A small image super-resolution model, trained from scratch.
Model: arch unet, norm batchnorm, activation silu, widths [96, 192, 288].
Training: adamw at rate 0.002, 9100 steps, batches of 128.
Data: trained on photos with spoken descriptions (Open Images, Localized Narratives), 101725 training examples, 11.5 epochs.
Rows from block 5, named by matrix and row number. Each number is 200 + 40 x the weight over its row's rms, rounded and kept within 0 to 999. All counts start at 0. After the name is the row's rms in percent of the matrix's.
# convs1: 3x3 conv (model.mid.1.convs.1.weight, 144x144x3x3), inputs 30-39, a 3x3 kernel for each
convs1.62,044,207,225,213,226,266,251,202,245,229,191,209,218,214,237,228,205,235,227,161,185,184,172,198,183,161,194,174,213,213,211,210,206,217,199,201,194,225,225,240,235,243,201,240,229,207,218,215,203,209,222,213,207,219,205,193,208,205,204,224,214,202,212,215,229,231,222,265,251,258,245,250,249,191,177,192,185,144,175,211,168,196,187,203,200,208,228,196,202,219,170
convs1.63,096,199,180,172,181,170,155,201,187,177,209,181,220,181,156,178,221,194,200,225,175,221,151,108,163,182,178,152,186,227,246,193,227,204,163,190,210,182,182,225,162,130,186,168,153,193,160,168,196,201,206,207,190,197,216,199,222,229,180,184,189,195,221,185,156,235,80,226,310,139,215,301,192,212,159,187,205,155,178,222,209,215,353,313,276,178,223,235,209,169,227
convs1.64,051,203,235,218,227,286,266,210,256,232,191,218,224,221,268,253,219,250,241,167,184,185,157,183,170,167,186,183,204,227,209,222,234,235,189,202,205,226,233,233,239,267,189,243,240,205,198,218,189,202,215,205,203,207,209,184,202,197,195,235,213,197,226,211,222,220,200,254,242,240,233,241,236,150,167,178,180,181,179,175,184,168,195,209,204,208,241,193,201,244,216
convs1.65,044,209,236,208,235,304,253,194,249,211,200,219,214,221,254,235,204,243,211,157,185,187,179,221,204,180,220,186,207,216,197,214,213,215,193,191,197,245,202,214,244,257,204,266,239,212,210,213,197,198,214,202,197,209,196,200,228,203,211,232,219,200,217,216,192,203,229,230,217,242,233,236,257,172,141,159,186,137,141,229,152,188,192,237,197,225,276,186,196,223,172
convs1.66,111,210,199,199,206,206,209,204,199,191,166,192,139,158,176,152,143,161,145,213,242,187,183,271,187,135,230,123,277,157,221,184,30,177,303,172,299,223,251,238,172,231,180,148,252,141,183,192,199,194,244,236,162,206,261,192,239,237,179,231,220,171,213,208,176,191,98,265,318,260,198,236,201,265,174,253,189,62,132,246,124,228,282,302,266,226,205,242,261,159,233
convs1.67,089,194,193,221,183,184,212,195,207,226,171,185,200,196,219,222,221,233,218,188,156,258,169,128,206,180,209,156,133,187,146,217,226,179,215,238,202,123,101,251,162,98,243,198,238,149,153,175,199,157,163,192,202,196,254,202,223,214,203,217,232,183,195,223,220,233,132,176,243,145,229,207,194,295,247,243,211,194,183,95,85,160,263,309,253,220,155,219,215,185,160
convs1.68,033,209,238,202,236,282,248,199,233,215,199,240,211,220,255,246,214,234,205,152,190,186,171,203,193,152,205,216,252,217,229,248,210,211,231,208,199,189,163,201,229,210,167,228,215,187,236,222,207,203,208,226,198,220,204,185,212,198,212,220,211,202,220,200,198,227,221,220,241,302,237,262,264,205,130,160,280,154,159,305,191,250,211,244,235,217,230,173,227,263,238
convs1.69,054,207,238,230,228,271,269,207,242,231,194,231,225,226,272,255,209,234,225,171,188,191,174,187,181,167,184,173,209,230,223,206,227,221,194,207,202,222,230,221,236,232,209,227,216,208,201,217,202,203,222,203,199,205,200,190,207,196,201,224,208,184,206,196,227,232,215,269,267,239,236,249,237,173,170,185,176,147,174,195,169,183,195,203,195,197,223,199,201,225,198
convs1.70,152,195,190,178,196,191,210,202,194,196,204,174,123,170,175,117,162,140,115,176,161,150,227,270,241,128,212,118,88,138,195,166,121,203,351,294,384,234,244,224,256,197,230,207,208,208,227,190,208,176,165,191,204,173,228,133,254,190,156,237,211,192,270,241,278,328,192,223,299,205,211,214,126,264,213,231,204,87,160,249,191,250,97,134,200,215,69,213,252,157,313
convs1.71,102,248,247,259,179,163,210,179,160,200,232,228,242,187,216,258,187,231,246,149,183,254,92,133,256,187,254,271,162,205,190,184,227,198,84,135,116,161,107,180,195,69,155,214,146,166,147,197,180,174,184,177,226,177,170,273,224,236,216,198,210,184,166,181,188,208,160,151,200,159,158,189,174,273,225,200,314,249,174,207,135,169,255,272,262,278,255,341,177,211,225
convs1.72,057,206,234,222,225,271,257,205,243,236,193,224,226,215,248,252,205,233,221,172,191,185,171,179,175,156,183,168,211,233,221,207,228,225,186,206,210,213,218,222,222,223,208,222,206,202,198,215,198,195,217,213,200,211,209,189,202,192,200,219,206,189,208,198,226,232,205,270,257,231,243,243,232,185,185,199,180,163,179,199,185,192,186,191,183,197,209,198,198,217,203
convs1.73,129,187,196,207,189,214,215,185,210,193,186,203,215,207,223,223,191,210,174,220,224,207,208,232,223,146,184,186,199,174,191,184,153,173,169,164,160,191,192,231,236,207,191,242,242,262,175,229,163,190,278,191,233,241,185,217,183,200,223,200,198,196,162,185,158,127,213,120,145,252,183,221,280,184,189,141,235,214,193,195,188,188,169,153,203,206,170,266,116,140,140
convs1.74,059,207,227,227,227,255,248,204,242,229,192,230,217,224,260,246,200,230,219,182,194,194,182,180,182,170,182,177,203,218,212,199,219,225,191,206,218,215,223,227,222,222,211,205,204,197,187,208,196,195,213,210,196,205,202,191,204,199,194,213,209,190,202,196,240,235,217,274,259,235,243,235,219,194,184,190,183,163,185,196,191,199,187,187,179,195,206,196,196,210,199
convs1.75,068,200,220,217,221,254,246,207,232,231,192,224,228,220,272,261,204,250,225,186,194,200,182,176,179,164,180,164,203,216,208,199,235,223,191,214,216,210,217,224,220,223,209,206,195,195,187,210,204,199,222,209,201,213,206,183,198,194,188,210,207,180,206,202,242,236,220,268,259,223,241,232,221,189,185,190,186,176,183,194,184,195,188,198,183,196,219,209,195,215,216
convs1.76,143,207,198,176,183,186,179,205,194,197,216,268,245,133,221,258,211,194,247,154,196,227,146,225,299,161,213,248,201,174,125,251,189,203,239,179,209,203,196,223,237,236,243,205,215,156,197,202,151,228,240,182,221,235,175,187,206,196,190,172,199,236,249,250,199,203,262,228,155,182,236,159,169,154,112,105,261,175,77,269,265,167,200,230,96,166,233,146,230,266,186
convs1.77,054,205,228,217,229,278,264,208,243,230,196,234,232,218,268,247,202,241,224,154,178,182,157,182,175,154,188,171,217,224,221,221,225,226,199,207,202,216,219,222,245,228,203,231,206,202,207,229,199,206,221,212,204,217,206,181,207,196,191,214,212,186,211,198,228,227,211,266,264,239,241,244,235,180,181,197,184,163,179,199,174,194,193,208,195,199,228,194,197,231,200
convs1.78,052,206,238,228,233,289,264,212,253,230,197,226,217,224,249,240,212,233,220,154,179,178,159,191,179,157,197,173,212,218,215,203,217,210,197,202,195,211,226,221,230,224,200,222,206,198,215,215,201,194,210,211,205,209,204,192,220,196,208,235,215,192,226,206,233,236,223,260,251,250,243,249,242,180,164,187,170,133,167,202,152,192,187,201,200,199,229,198,196,224,183
convs1.79,145,184,190,192,191,185,194,197,198,201,185,175,165,266,212,129,214,168,130,186,187,162,307,303,196,194,193,141,121,234,213,88,211,178,172,291,257,243,209,193,287,282,221,239,232,218,214,230,215,177,207,188,225,226,221,139,237,144,186,237,173,205,268,195,231,220,228,223,188,229,235,183,198,187,187,262,51,107,285,142,147,289,147,211,170,200,271,177,153,235,218
convs1.80,059,197,232,225,221,272,253,204,244,230,197,226,227,228,269,260,210,244,221,168,182,182,167,182,179,161,181,165,203,220,206,207,223,215,191,203,211,223,227,230,224,234,213,226,206,202,193,219,197,201,223,209,201,209,207,176,201,193,185,222,217,184,208,205,235,228,207,255,250,229,232,237,219,177,177,183,174,162,167,194,179,183,184,196,190,208,226,208,194,216,209
convs1.81,048,204,246,222,246,292,269,204,234,230,186,226,221,232,256,252,212,245,226,145,187,184,163,186,183,162,186,183,221,233,241,216,217,214,192,186,192,219,217,225,222,216,199,226,199,205,220,220,208,205,217,219,208,210,206,186,209,205,203,219,220,196,215,197,217,223,205,256,248,244,236,259,245,177,179,191,180,161,174,191,164,191,199,197,219,207,218,186,214,229,185
convs1.82,070,217,227,200,224,272,251,190,245,227,216,224,189,190,244,230,179,220,221,200,209,219,183,205,228,229,273,280,161,188,176,210,230,214,184,183,169,257,233,141,290,318,189,246,273,166,219,236,174,196,192,164,206,202,187,219,191,197,219,225,224,209,215,234,192,214,265,175,175,229,193,176,212,203,181,176,225,184,191,210,183,205,227,225,201,295,294,265,227,316,235
convs1.83,065,199,223,225,220,262,255,206,239,232,193,235,226,228,263,263,207,240,228,189,197,198,182,182,178,169,182,170,201,214,211,201,223,223,193,212,218,209,223,226,225,222,214,201,194,194,182,217,201,195,219,208,199,203,207,182,197,189,189,212,206,182,204,196,235,240,210,267,256,228,244,239,225,185,180,194,183,175,179,201,191,196,188,196,181,194,216,205,197,207,209
convs1.84,122,184,194,206,178,187,199,206,204,204,263,180,190,248,195,171,202,228,209,207,200,194,237,200,103,234,234,179,164,243,136,122,241,160,125,185,118,182,214,142,173,165,151,197,214,181,185,217,154,221,208,143,241,217,181,214,186,185,184,192,193,208,212,218,150,140,190,165,176,272,193,219,248,148,173,262,98,192,394,136,143,270,270,234,216,295,233,205,223,214,153
convs1.85,109,230,211,233,215,170,188,229,204,206,221,197,228,228,195,197,241,223,227,189,220,166,176,216,186,163,183,151,210,203,216,199,214,223,179,226,226,186,180,103,159,131,82,172,127,118,193,204,201,229,234,237,166,166,143,242,233,240,226,206,198,220,234,195,195,158,239,200,122,200,181,128,154,145,156,141,175,274,237,134,191,180,143,139,189,121,146,167,144,191,213
convs1.86,053,208,241,227,226,283,271,209,241,228,193,220,225,228,268,260,213,233,221,172,189,191,170,188,177,170,191,176,214,230,226,214,222,213,194,194,195,218,219,224,226,217,205,221,213,191,207,214,203,206,219,206,205,212,209,194,207,198,203,226,211,193,217,204,234,233,216,271,257,253,253,239,237,191,176,193,177,142,172,199,158,186,199,199,201,205,224,200,195,216,184
convs1.87,058,202,238,215,228,280,258,210,254,228,188,212,215,215,258,248,208,242,218,151,178,176,175,185,175,161,191,168,211,216,214,209,214,217,195,206,204,220,222,217,228,214,204,219,201,203,204,220,201,198,224,210,202,212,198,190,216,198,202,233,218,189,216,212,217,225,213,260,248,239,235,235,230,188,172,190,171,142,173,209,173,198,192,198,201,204,226,197,201,218,196
convs1.88,130,195,198,189,183,189,183,194,212,207,221,201,200,196,190,189,209,202,197,159,189,214,165,198,201,221,206,247,164,178,141,209,245,189,156,184,118,178,210,206,177,252,193,215,207,196,251,209,213,248,194,145,247,225,191,203,162,180,226,207,207,204,202,225,220,218,398,134,83,255,155,160,277,152,182,191,170,199,212,155,155,194,78,134,60,199,302,198,147,206,99
convs1.89,046,199,224,219,229,271,255,200,234,225,196,226,216,222,249,237,213,234,222,157,163,173,165,189,182,151,200,164,207,218,215,212,217,208,185,192,199,211,229,238,233,219,201,248,221,191,207,223,203,199,217,212,198,213,195,192,216,204,200,224,218,196,218,206,225,233,219,265,256,247,243,248,248,188,181,184,175,158,186,195,166,184,181,194,200,202,224,201,211,217,172
convs1.90,116,207,198,204,208,190,199,205,199,197,199,199,207,216,220,201,232,224,203,191,201,155,203,203,202,158,160,132,229,191,234,186,168,177,217,218,224,125,124,93,82,68,51,94,89,92,177,185,181,232,233,219,161,158,127,191,202,200,189,200,184,189,232,162,156,137,177,206,129,156,168,151,118,199,209,199,194,254,236,214,232,221,176,80,178,140,80,124,198,158,252
convs1.91,099,179,171,165,175,145,159,183,151,153,171,205,183,177,166,150,204,172,148,167,198,142,247,297,236,200,159,192,169,203,203,173,198,211,234,261,226,223,225,171,265,295,190,204,152,241,214,189,191,188,178,203,149,180,121,184,212,179,210,159,161,271,238,235,207,226,268,213,159,205,207,215,166,199,128,187,155,84,132,264,236,256,194,225,193,194,280,176,251,283,264
convs1.92,140,201,208,207,198,224,220,176,197,188,140,170,152,168,206,186,127,161,143,161,230,149,205,300,204,112,208,104,182,194,186,177,195,189,218,211,207,241,229,205,258,223,216,199,221,227,193,228,212,198,212,195,200,205,183,218,202,199,221,209,226,215,213,235,187,184,200,197,200,249,254,236,251,296,133,302,157,0,148,334,153,355,119,214,102,194,326,223,73,195,140
convs1.93,102,187,174,164,175,136,157,202,182,189,186,211,209,182,161,217,219,217,221,142,198,179,175,213,240,181,137,199,223,206,212,221,193,197,220,218,208,174,187,148,107,95,134,95,69,208,149,155,191,222,225,224,173,213,146,200,238,193,197,168,161,233,204,223,122,149,200,239,175,202,177,244,197,204,153,141,196,197,163,273,280,212,330,289,251,112,182,182,237,196,237
convs1.94,049,207,236,213,235,279,259,196,243,226,193,223,209,220,271,243,210,227,217,153,179,182,169,188,177,159,191,177,225,222,236,210,199,209,200,193,191,201,215,214,210,210,192,213,205,195,219,223,201,205,217,207,204,215,208,189,208,198,195,237,210,189,217,201,220,219,210,264,266,254,246,263,247,193,169,192,174,135,172,213,173,199,198,198,218,197,205,182,211,215,183
convs1.95,055,207,244,217,240,305,265,203,248,226,185,220,213,228,261,246,212,239,219,138,184,179,168,197,174,152,194,172,217,223,214,217,222,208,207,206,193,211,212,223,221,208,205,230,213,208,204,215,202,199,213,205,200,214,205,188,222,201,206,235,220,196,223,210,221,224,230,256,245,249,245,244,252,183,168,191,175,143,184,221,172,199,192,208,219,204,225,201,195,226,182
convs1.96,049,208,239,224,233,283,260,204,239,237,191,228,223,226,280,256,214,247,232,162,191,182,174,187,183,166,186,169,216,232,226,212,220,215,194,201,201,214,222,224,233,229,204,234,208,201,205,215,200,197,212,212,199,209,198,195,209,193,197,226,218,187,215,202,219,222,205,254,252,233,235,250,236,181,171,189,167,143,169,204,169,188,188,198,203,205,227,192,204,219,191
convs1.97,134,205,210,184,199,210,191,203,202,193,154,193,185,133,204,236,174,214,231,211,207,199,184,235,277,174,274,184,225,166,244,191,59,185,226,94,235,171,149,172,174,52,148,154,145,141,192,225,182,221,283,209,212,240,223,184,213,194,166,205,184,193,207,185,119,155,145,202,202,170,135,174,174,259,209,165,304,175,126,229,154,146,249,157,274,169,35,223,262,123,244
convs1.98,052,198,229,215,228,274,258,210,244,227,185,216,219,227,259,248,213,236,224,158,176,177,163,178,167,151,187,169,198,219,210,200,222,210,192,204,199,221,241,233,229,230,205,222,214,189,212,215,195,201,219,208,204,215,202,191,216,205,203,234,212,192,227,204,230,225,220,253,247,232,233,239,237,169,179,179,180,170,182,187,171,186,185,188,201,203,222,214,199,231,199
convs1.99,099,250,221,253,219,148,165,266,210,227,233,216,233,212,180,198,229,209,206,185,203,198,205,215,203,159,176,165,159,132,124,144,148,146,185,162,174,176,167,197,153,99,139,163,205,190,162,192,191,203,218,208,179,179,180,248,215,219,220,183,186,267,206,236,170,172,178,157,172,211,190,148,175,250,193,198,188,164,162,235,204,255,204,224,175,208,168,171,205,181,215
convs1.100,109,188,181,185,177,170,173,198,175,179,198,181,160,163,149,128,195,168,169,204,209,187,212,231,177,168,198,157,216,140,218,167,66,184,283,179,276,152,186,182,146,141,118,127,153,102,197,218,198,207,258,248,138,219,213,163,187,215,139,156,177,201,207,208,144,233,117,225,308,219,166,224,144,251,178,228,184,98,141,233,149,212,252,202,255,184,47,136,323,143,283
convs1.101,116,191,202,187,196,197,188,196,198,191,195,191,229,193,178,251,259,244,295,146,124,208,139,141,232,195,212,265,243,194,156,252,190,183,250,134,91,205,139,120,254,139,182,206,168,196,179,196,198,239,237,224,213,233,210,220,209,221,226,204,202,259,233,201,118,163,208,233,180,167,160,115,111,237,287,158,276,355,180,162,212,135,150,161,225,79,121,195,293,289,236
convs1.102,066,197,226,218,226,269,260,202,245,225,190,225,219,219,262,256,209,240,229,166,176,184,171,182,175,161,187,167,204,222,214,205,222,215,188,206,202,220,224,220,232,219,202,219,208,204,199,222,198,205,227,213,210,217,201,176,212,199,188,233,213,182,222,206,226,221,209,256,244,228,235,232,222,190,184,201,175,152,171,205,173,189,189,197,194,204,223,205,199,221,194
convs1.103,050,206,232,218,236,270,263,206,234,220,185,223,222,224,269,247,207,238,224,146,180,178,158,189,171,161,194,168,220,222,210,209,226,208,194,197,197,209,225,226,220,223,200,225,211,204,216,223,204,194,226,205,199,218,198,191,221,199,200,228,218,199,223,205,226,224,221,257,244,242,237,244,242,174,172,175,175,143,174,193,165,188,184,199,211,210,217,200,210,230,188
convs1.104,061,208,225,216,226,259,257,204,237,231,189,222,222,220,258,240,210,239,222,151,183,181,170,185,183,162,191,169,211,219,220,216,218,217,194,198,202,221,219,225,236,225,211,227,211,202,204,213,199,203,224,215,206,214,204,187,207,197,195,226,215,184,223,201,224,219,210,254,248,238,233,233,236,182,172,185,177,159,173,193,179,187,183,197,188,201,223,200,201,218,197
convs1.105,096,247,242,262,215,152,154,254,192,196,255,240,246,243,202,183,206,195,167,212,215,221,238,209,189,194,183,198,145,171,137,131,216,159,155,176,129,192,155,205,256,157,126,216,241,213,193,196,193,199,214,249,231,182,223,238,214,227,222,188,192,239,184,202,234,204,207,142,169,282,190,163,218,196,166,210,216,155,187,262,200,284,256,232,174,297,223,146,158,191,153
convs1.106,113,197,194,193,207,209,211,198,199,196,174,137,126,213,183,174,206,225,204,207,211,201,215,184,131,188,140,140,154,203,229,201,209,264,229,297,273,160,192,187,182,133,177,173,142,211,203,175,229,166,168,218,179,188,238,195,242,176,206,213,183,180,165,180,221,141,211,158,147,254,188,233,224,186,262,269,172,214,203,146,100,39,239,234,219,182,133,191,235,205,224
convs1.107,108,176,152,150,175,141,148,181,155,146,181,179,180,151,128,166,206,208,205,193,221,171,233,268,227,232,220,226,186,180,217,155,135,173,169,158,156,255,268,174,224,282,214,187,181,223,198,201,201,197,186,201,172,215,178,216,188,211,221,144,171,254,180,224,182,140,246,231,140,202,199,219,225,150,182,162,135,178,173,175,224,169,219,163,202,154,162,180,231,201,217
convs1.108,045,197,233,210,242,303,265,188,240,212,184,217,215,232,253,233,205,234,218,153,186,182,170,197,177,168,215,187,248,228,250,237,198,208,218,188,187,193,196,223,215,215,179,227,218,198,237,229,204,206,224,218,204,206,216,183,220,211,208,244,223,199,230,195,222,244,212,235,275,291,225,246,263,209,196,199,225,176,184,244,172,200,191,190,264,214,180,181,248,215,218
convs1.109,051,214,241,215,243,316,279,195,244,216,196,222,213,226,270,261,214,238,221,153,188,186,162,199,192,158,218,174,220,226,223,227,202,199,213,189,180,212,202,227,240,200,204,229,211,206,223,221,191,202,219,207,196,207,203,189,222,196,211,256,218,193,233,195,210,221,216,248,251,251,225,250,259,171,153,170,192,144,172,208,178,194,213,215,234,215,206,205,214,210,185
convs1.110,057,202,229,224,222,268,256,213,245,226,190,230,223,222,264,252,207,240,226,166,186,187,173,179,177,162,184,168,215,225,221,209,226,230,186,208,214,213,223,224,228,218,209,213,205,198,192,218,199,204,221,210,198,207,198,183,200,199,191,219,215,186,214,204,230,227,208,265,250,234,238,239,221,184,176,192,180,159,178,197,180,193,183,194,185,199,217,201,194,216,201
convs1.111,134,195,204,210,218,213,208,194,187,187,228,248,240,231,229,205,194,187,151,232,281,225,280,247,194,244,227,157,258,266,304,186,218,207,80,105,159,172,149,176,195,159,177,224,189,258,199,193,217,232,182,239,239,180,242,227,192,226,200,214,215,200,201,204,166,122,82,232,192,173,274,303,271,204,137,202,128,137,223,211,240,372,298,247,333,174,254,239,148,174,192
convs1.112,057,199,235,223,226,272,247,212,238,235,188,225,228,217,260,255,209,240,229,169,183,187,180,180,182,172,187,170,206,217,213,212,229,224,186,208,211,223,232,230,226,225,216,218,201,198,196,221,200,201,218,214,203,209,202,177,198,192,190,219,211,190,211,200,233,229,213,259,247,232,238,234,224,175,167,185,173,165,180,187,171,178,184,190,188,200,223,209,196,216,201
convs1.113,114,217,214,204,212,181,165,216,207,203,227,223,180,219,240,181,214,215,184,233,216,175,238,222,216,143,168,155,167,155,202,155,113,109,201,133,147,95,82,129,101,25,70,120,158,149,164,205,169,196,209,194,177,172,183,204,196,225,188,196,187,191,198,198,168,154,154,179,174,145,199,169,147,233,199,201,259,216,200,248,199,222,216,73,272,175,23,233,225,97,240
convs1.114,050,202,242,212,238,291,250,193,237,208,197,228,214,220,260,241,208,233,217,158,171,180,155,186,173,152,211,178,224,235,247,215,221,205,200,186,183,202,198,227,212,193,191,232,210,171,213,232,206,202,222,213,205,213,200,189,218,200,202,238,213,193,225,192,216,235,219,242,257,255,221,253,264,186,185,187,199,186,197,190,153,193,203,193,240,224,189,214,239,222,195
convs1.115,100,182,147,144,149,106,113,156,115,119,187,180,180,163,154,177,207,204,203,202,214,180,201,236,226,221,210,205,176,181,212,176,157,181,189,185,183,284,294,177,262,276,217,209,167,207,226,183,183,194,152,176,169,172,152,209,179,208,224,133,168,266,185,216,217,212,216,243,210,157,184,227,158,179,179,181,162,134,156,187,186,181,182,182,215,160,228,240,224,257,260
convs1.116,130,205,201,204,200,175,178,206,168,163,220,206,191,175,172,161,220,196,207,217,190,196,185,186,188,183,166,170,174,155,234,141,111,210,298,262,361,204,232,179,160,163,138,128,156,89,195,209,238,221,238,263,168,230,243,165,207,230,168,199,193,217,219,239,185,255,77,267,346,187,144,231,66,198,207,200,169,183,194,163,174,185,228,212,271,152,116,218,304,230,347
convs1.117,111,181,177,163,202,167,168,201,170,162,227,206,206,194,147,173,252,233,252,216,218,178,231,214,205,264,201,251,123,154,223,119,161,189,118,179,163,253,239,181,192,207,220,178,152,233,190,174,213,211,189,219,222,218,193,234,135,213,239,118,181,278,148,233,192,156,225,211,165,179,202,252,197,84,193,157,128,291,288,146,310,211,230,120,249,151,62,173,208,184,264
convs1.118,058,208,238,225,233,282,266,202,246,229,196,228,223,226,264,247,209,242,224,175,190,191,175,187,179,167,185,174,208,223,217,205,241,220,189,204,206,219,222,226,230,226,211,231,207,201,202,209,199,199,217,201,205,210,198,191,201,190,190,222,213,186,211,207,231,231,213,260,261,231,237,242,227,178,167,187,173,147,178,188,175,186,187,203,190,208,232,197,191,228,199
convs1.119,034,218,245,217,245,278,271,218,254,223,191,214,209,229,244,254,213,233,214,145,176,195,149,178,188,155,192,189,215,209,201,214,217,210,201,202,189,224,215,217,215,187,184,229,204,185,208,213,208,197,211,193,208,216,193,196,217,207,213,226,222,206,215,209,225,219,254,263,257,276,224,258,275,160,153,154,173,173,181,187,179,203,183,184,213,209,201,184,198,243,205
convs1.120,131,224,192,196,210,159,173,227,193,190,270,219,237,233,186,243,255,252,302,212,185,257,146,70,160,212,161,285,171,178,127,187,224,179,145,193,143,224,214,186,177,169,161,123,175,153,177,181,208,172,161,184,142,174,181,209,181,172,209,190,181,233,219,233,186,202,174,217,228,178,139,154,97,137,206,124,184,319,260,119,232,172,261,216,243,162,142,208,265,248,255
convs1.121,120,203,185,199,207,195,215,196,185,190,179,132,169,200,185,211,255,247,250,170,105,164,151,116,142,212,229,185,141,183,153,225,246,227,245,286,250,143,238,198,177,170,212,191,220,122,168,155,208,139,153,184,183,169,195,170,222,180,170,218,191,162,237,202,250,309,231,173,244,196,183,162,103,228,321,170,195,278,166,85,135,123,151,197,159,214,147,187,296,280,216
convs1.122,064,198,226,224,224,263,260,210,240,234,190,234,224,227,270,258,206,241,226,178,197,194,175,176,178,160,176,167,206,216,210,199,224,216,193,212,212,207,219,222,224,217,208,208,200,196,185,210,203,196,215,211,199,211,202,175,197,195,188,214,214,182,210,198,237,235,213,265,260,230,237,233,223,188,185,191,187,173,189,190,186,192,184,196,183,199,219,205,196,213,216
convs1.123,121,212,202,212,206,187,199,207,198,210,197,190,198,210,215,204,213,212,198,208,220,185,220,194,194,167,161,130,169,123,191,144,130,157,221,196,238,131,135,119,85,25,70,115,97,140,169,195,184,222,219,198,168,176,134,185,180,188,188,169,175,201,196,179,127,117,154,226,126,151,200,185,129,210,202,223,177,222,244,226,236,286,197,105,166,137,119,141,215,158,259
convs1.124,057,211,241,219,236,279,260,202,255,229,184,220,218,217,262,246,212,245,229,160,183,181,160,188,183,161,194,179,220,226,219,214,211,210,197,203,193,220,230,229,229,218,202,227,207,207,216,223,198,202,225,207,210,216,210,190,209,196,196,236,225,188,221,203,219,221,218,247,249,248,229,238,233,183,166,182,176,160,177,205,181,185,197,201,215,202,227,197,193,220,190
convs1.125,143,199,185,198,190,176,198,197,191,200,217,222,177,194,202,205,198,214,205,226,262,243,173,192,173,175,192,196,187,212,176,209,240,228,183,222,200,222,242,184,225,232,192,172,195,158,181,195,194,168,179,175,100,195,149,202,192,186,198,183,197,230,217,243,146,160,102,223,234,167,149,216,151,250,185,245,212,161,221,255,210,266,264,301,219,223,295,247,211,241,194
convs1.126,046,204,234,210,236,295,262,206,246,225,194,212,219,225,247,239,214,243,219,150,176,184,172,200,186,148,199,165,223,222,216,211,212,202,195,189,189,212,212,225,227,219,198,230,220,204,209,231,201,202,218,205,199,218,203,197,223,197,201,234,215,196,230,206,219,225,222,251,242,249,229,234,237,191,170,194,178,137,159,222,162,195,195,190,212,202,214,186,209,208,176
convs1.127,104,209,194,227,179,159,202,207,199,230,210,196,251,181,201,274,211,261,281,135,151,249,143,121,241,164,191,235,182,185,145,173,212,153,153,163,133,83,82,151,95,59,117,101,120,120,139,215,203,209,238,212,176,200,160,206,193,225,193,186,205,228,215,237,127,142,162,197,168,162,163,140,147,249,225,123,228,262,168,204,229,186,301,235,238,180,146,240,251,180,249
convs1.128,117,196,189,209,186,176,199,206,210,230,232,214,219,224,167,186,214,190,205,227,203,217,159,132,156,196,149,194,194,218,176,239,296,239,218,284,233,229,195,192,179,222,201,221,202,175,212,212,219,172,149,164,180,172,145,195,190,181,216,202,210,209,224,204,282,316,398,142,132,210,155,135,125,212,253,200,242,285,201,181,281,244,120,188,167,245,287,255,250,270,258
convs1.129,065,200,234,218,223,261,255,202,236,231,187,229,219,228,285,260,211,251,223,175,190,193,176,175,175,163,177,173,200,215,211,207,219,220,192,206,213,214,224,223,223,222,213,210,201,200,184,213,200,200,223,208,200,206,202,177,203,193,190,217,214,183,209,203,235,230,207,264,258,228,246,241,219,185,183,194,182,166,186,198,185,194,190,195,189,204,221,204,192,219,211
convs1.130,062,206,222,218,218,258,248,202,241,227,189,224,216,223,263,248,208,235,225,172,184,195,172,174,177,161,180,168,201,218,206,205,221,216,196,211,212,219,225,222,229,222,211,217,201,191,189,214,200,193,221,204,203,211,200,182,201,191,190,220,204,183,206,203,232,230,212,267,253,231,241,235,227,187,184,192,181,169,184,200,181,192,184,196,186,196,221,206,193,218,208
convs1.131,118,199,225,198,202,215,193,200,211,196,165,204,211,210,223,202,207,203,185,151,190,204,211,235,223,192,205,231,219,225,190,195,204,211,181,203,199,210,173,215,287,268,102,231,211,223,226,204,196,234,230,267,209,208,218,208,234,190,219,216,194,219,228,176,165,144,113,203,127,222,193,170,209,267,183,260,183,181,224,222,212,284,212,281,223,182,321,201,149,264,238
convs1.132,148,168,179,182,189,198,221,188,196,196,222,166,154,233,163,158,256,247,232,218,151,132,237,195,151,236,184,172,175,209,218,162,182,168,183,254,213,218,227,158,175,196,236,168,159,188,199,209,229,195,216,181,234,245,176,205,155,177,216,155,171,236,165,217,152,169,238,191,202,234,163,190,181,112,255,240,88,250,352,114,199,194,254,127,150,168,81,139,246,225,288
convs1.133,140,196,192,182,201,221,206,180,184,166,147,153,176,187,219,236,193,258,231,160,238,187,112,179,160,151,288,185,240,194,237,223,153,203,152,124,116,154,158,181,158,102,140,208,237,220,151,191,179,158,186,197,166,158,142,226,249,197,219,259,202,164,266,156,201,175,162,214,192,208,222,206,214,317,317,247,299,245,147,158,47,36,177,189,201,135,169,178,245,220,156
convs1.134,050,201,232,222,233,286,265,196,249,222,191,222,220,234,267,259,216,248,231,159,174,184,158,175,173,159,194,188,210,221,230,226,240,214,187,192,196,213,218,214,221,213,194,230,205,191,214,219,198,211,213,210,209,204,214,186,204,202,196,229,217,190,223,197,223,225,217,254,261,244,226,243,247,167,162,178,183,174,183,191,184,190,189,198,220,204,232,200,207,247,209
convs1.135,116,177,151,152,169,134,122,170,129,124,190,171,157,181,157,140,206,190,165,201,209,189,214,232,210,214,228,199,160,207,226,162,186,189,142,166,155,272,279,205,276,262,227,233,196,216,211,173,167,189,151,148,186,175,163,217,207,201,211,159,163,244,189,193,195,190,190,217,205,169,205,241,202,182,165,189,164,125,175,213,193,201,223,223,250,179,228,259,195,220,239
convs1.136,139,200,194,210,183,172,194,194,180,205,221,203,197,191,183,195,227,230,235,210,218,251,171,138,161,199,187,230,166,187,162,172,195,191,163,198,189,174,212,151,171,177,107,132,174,93,171,219,190,165,196,203,98,174,153,188,196,178,177,184,157,217,221,220,100,173,74,184,225,158,91,147,54,219,225,211,205,246,243,182,218,217,295,231,251,208,143,173,291,224,261
convs1.137,056,204,239,228,219,264,261,207,249,237,186,228,228,223,274,253,211,238,226,181,190,188,179,178,179,162,178,175,210,228,217,203,220,225,189,204,207,214,228,228,223,223,210,206,205,201,201,216,205,204,219,210,198,204,200,187,197,195,194,216,208,194,208,208,237,233,211,267,257,231,245,247,222,178,179,199,175,162,184,194,172,186,184,192,184,197,216,197,197,212,193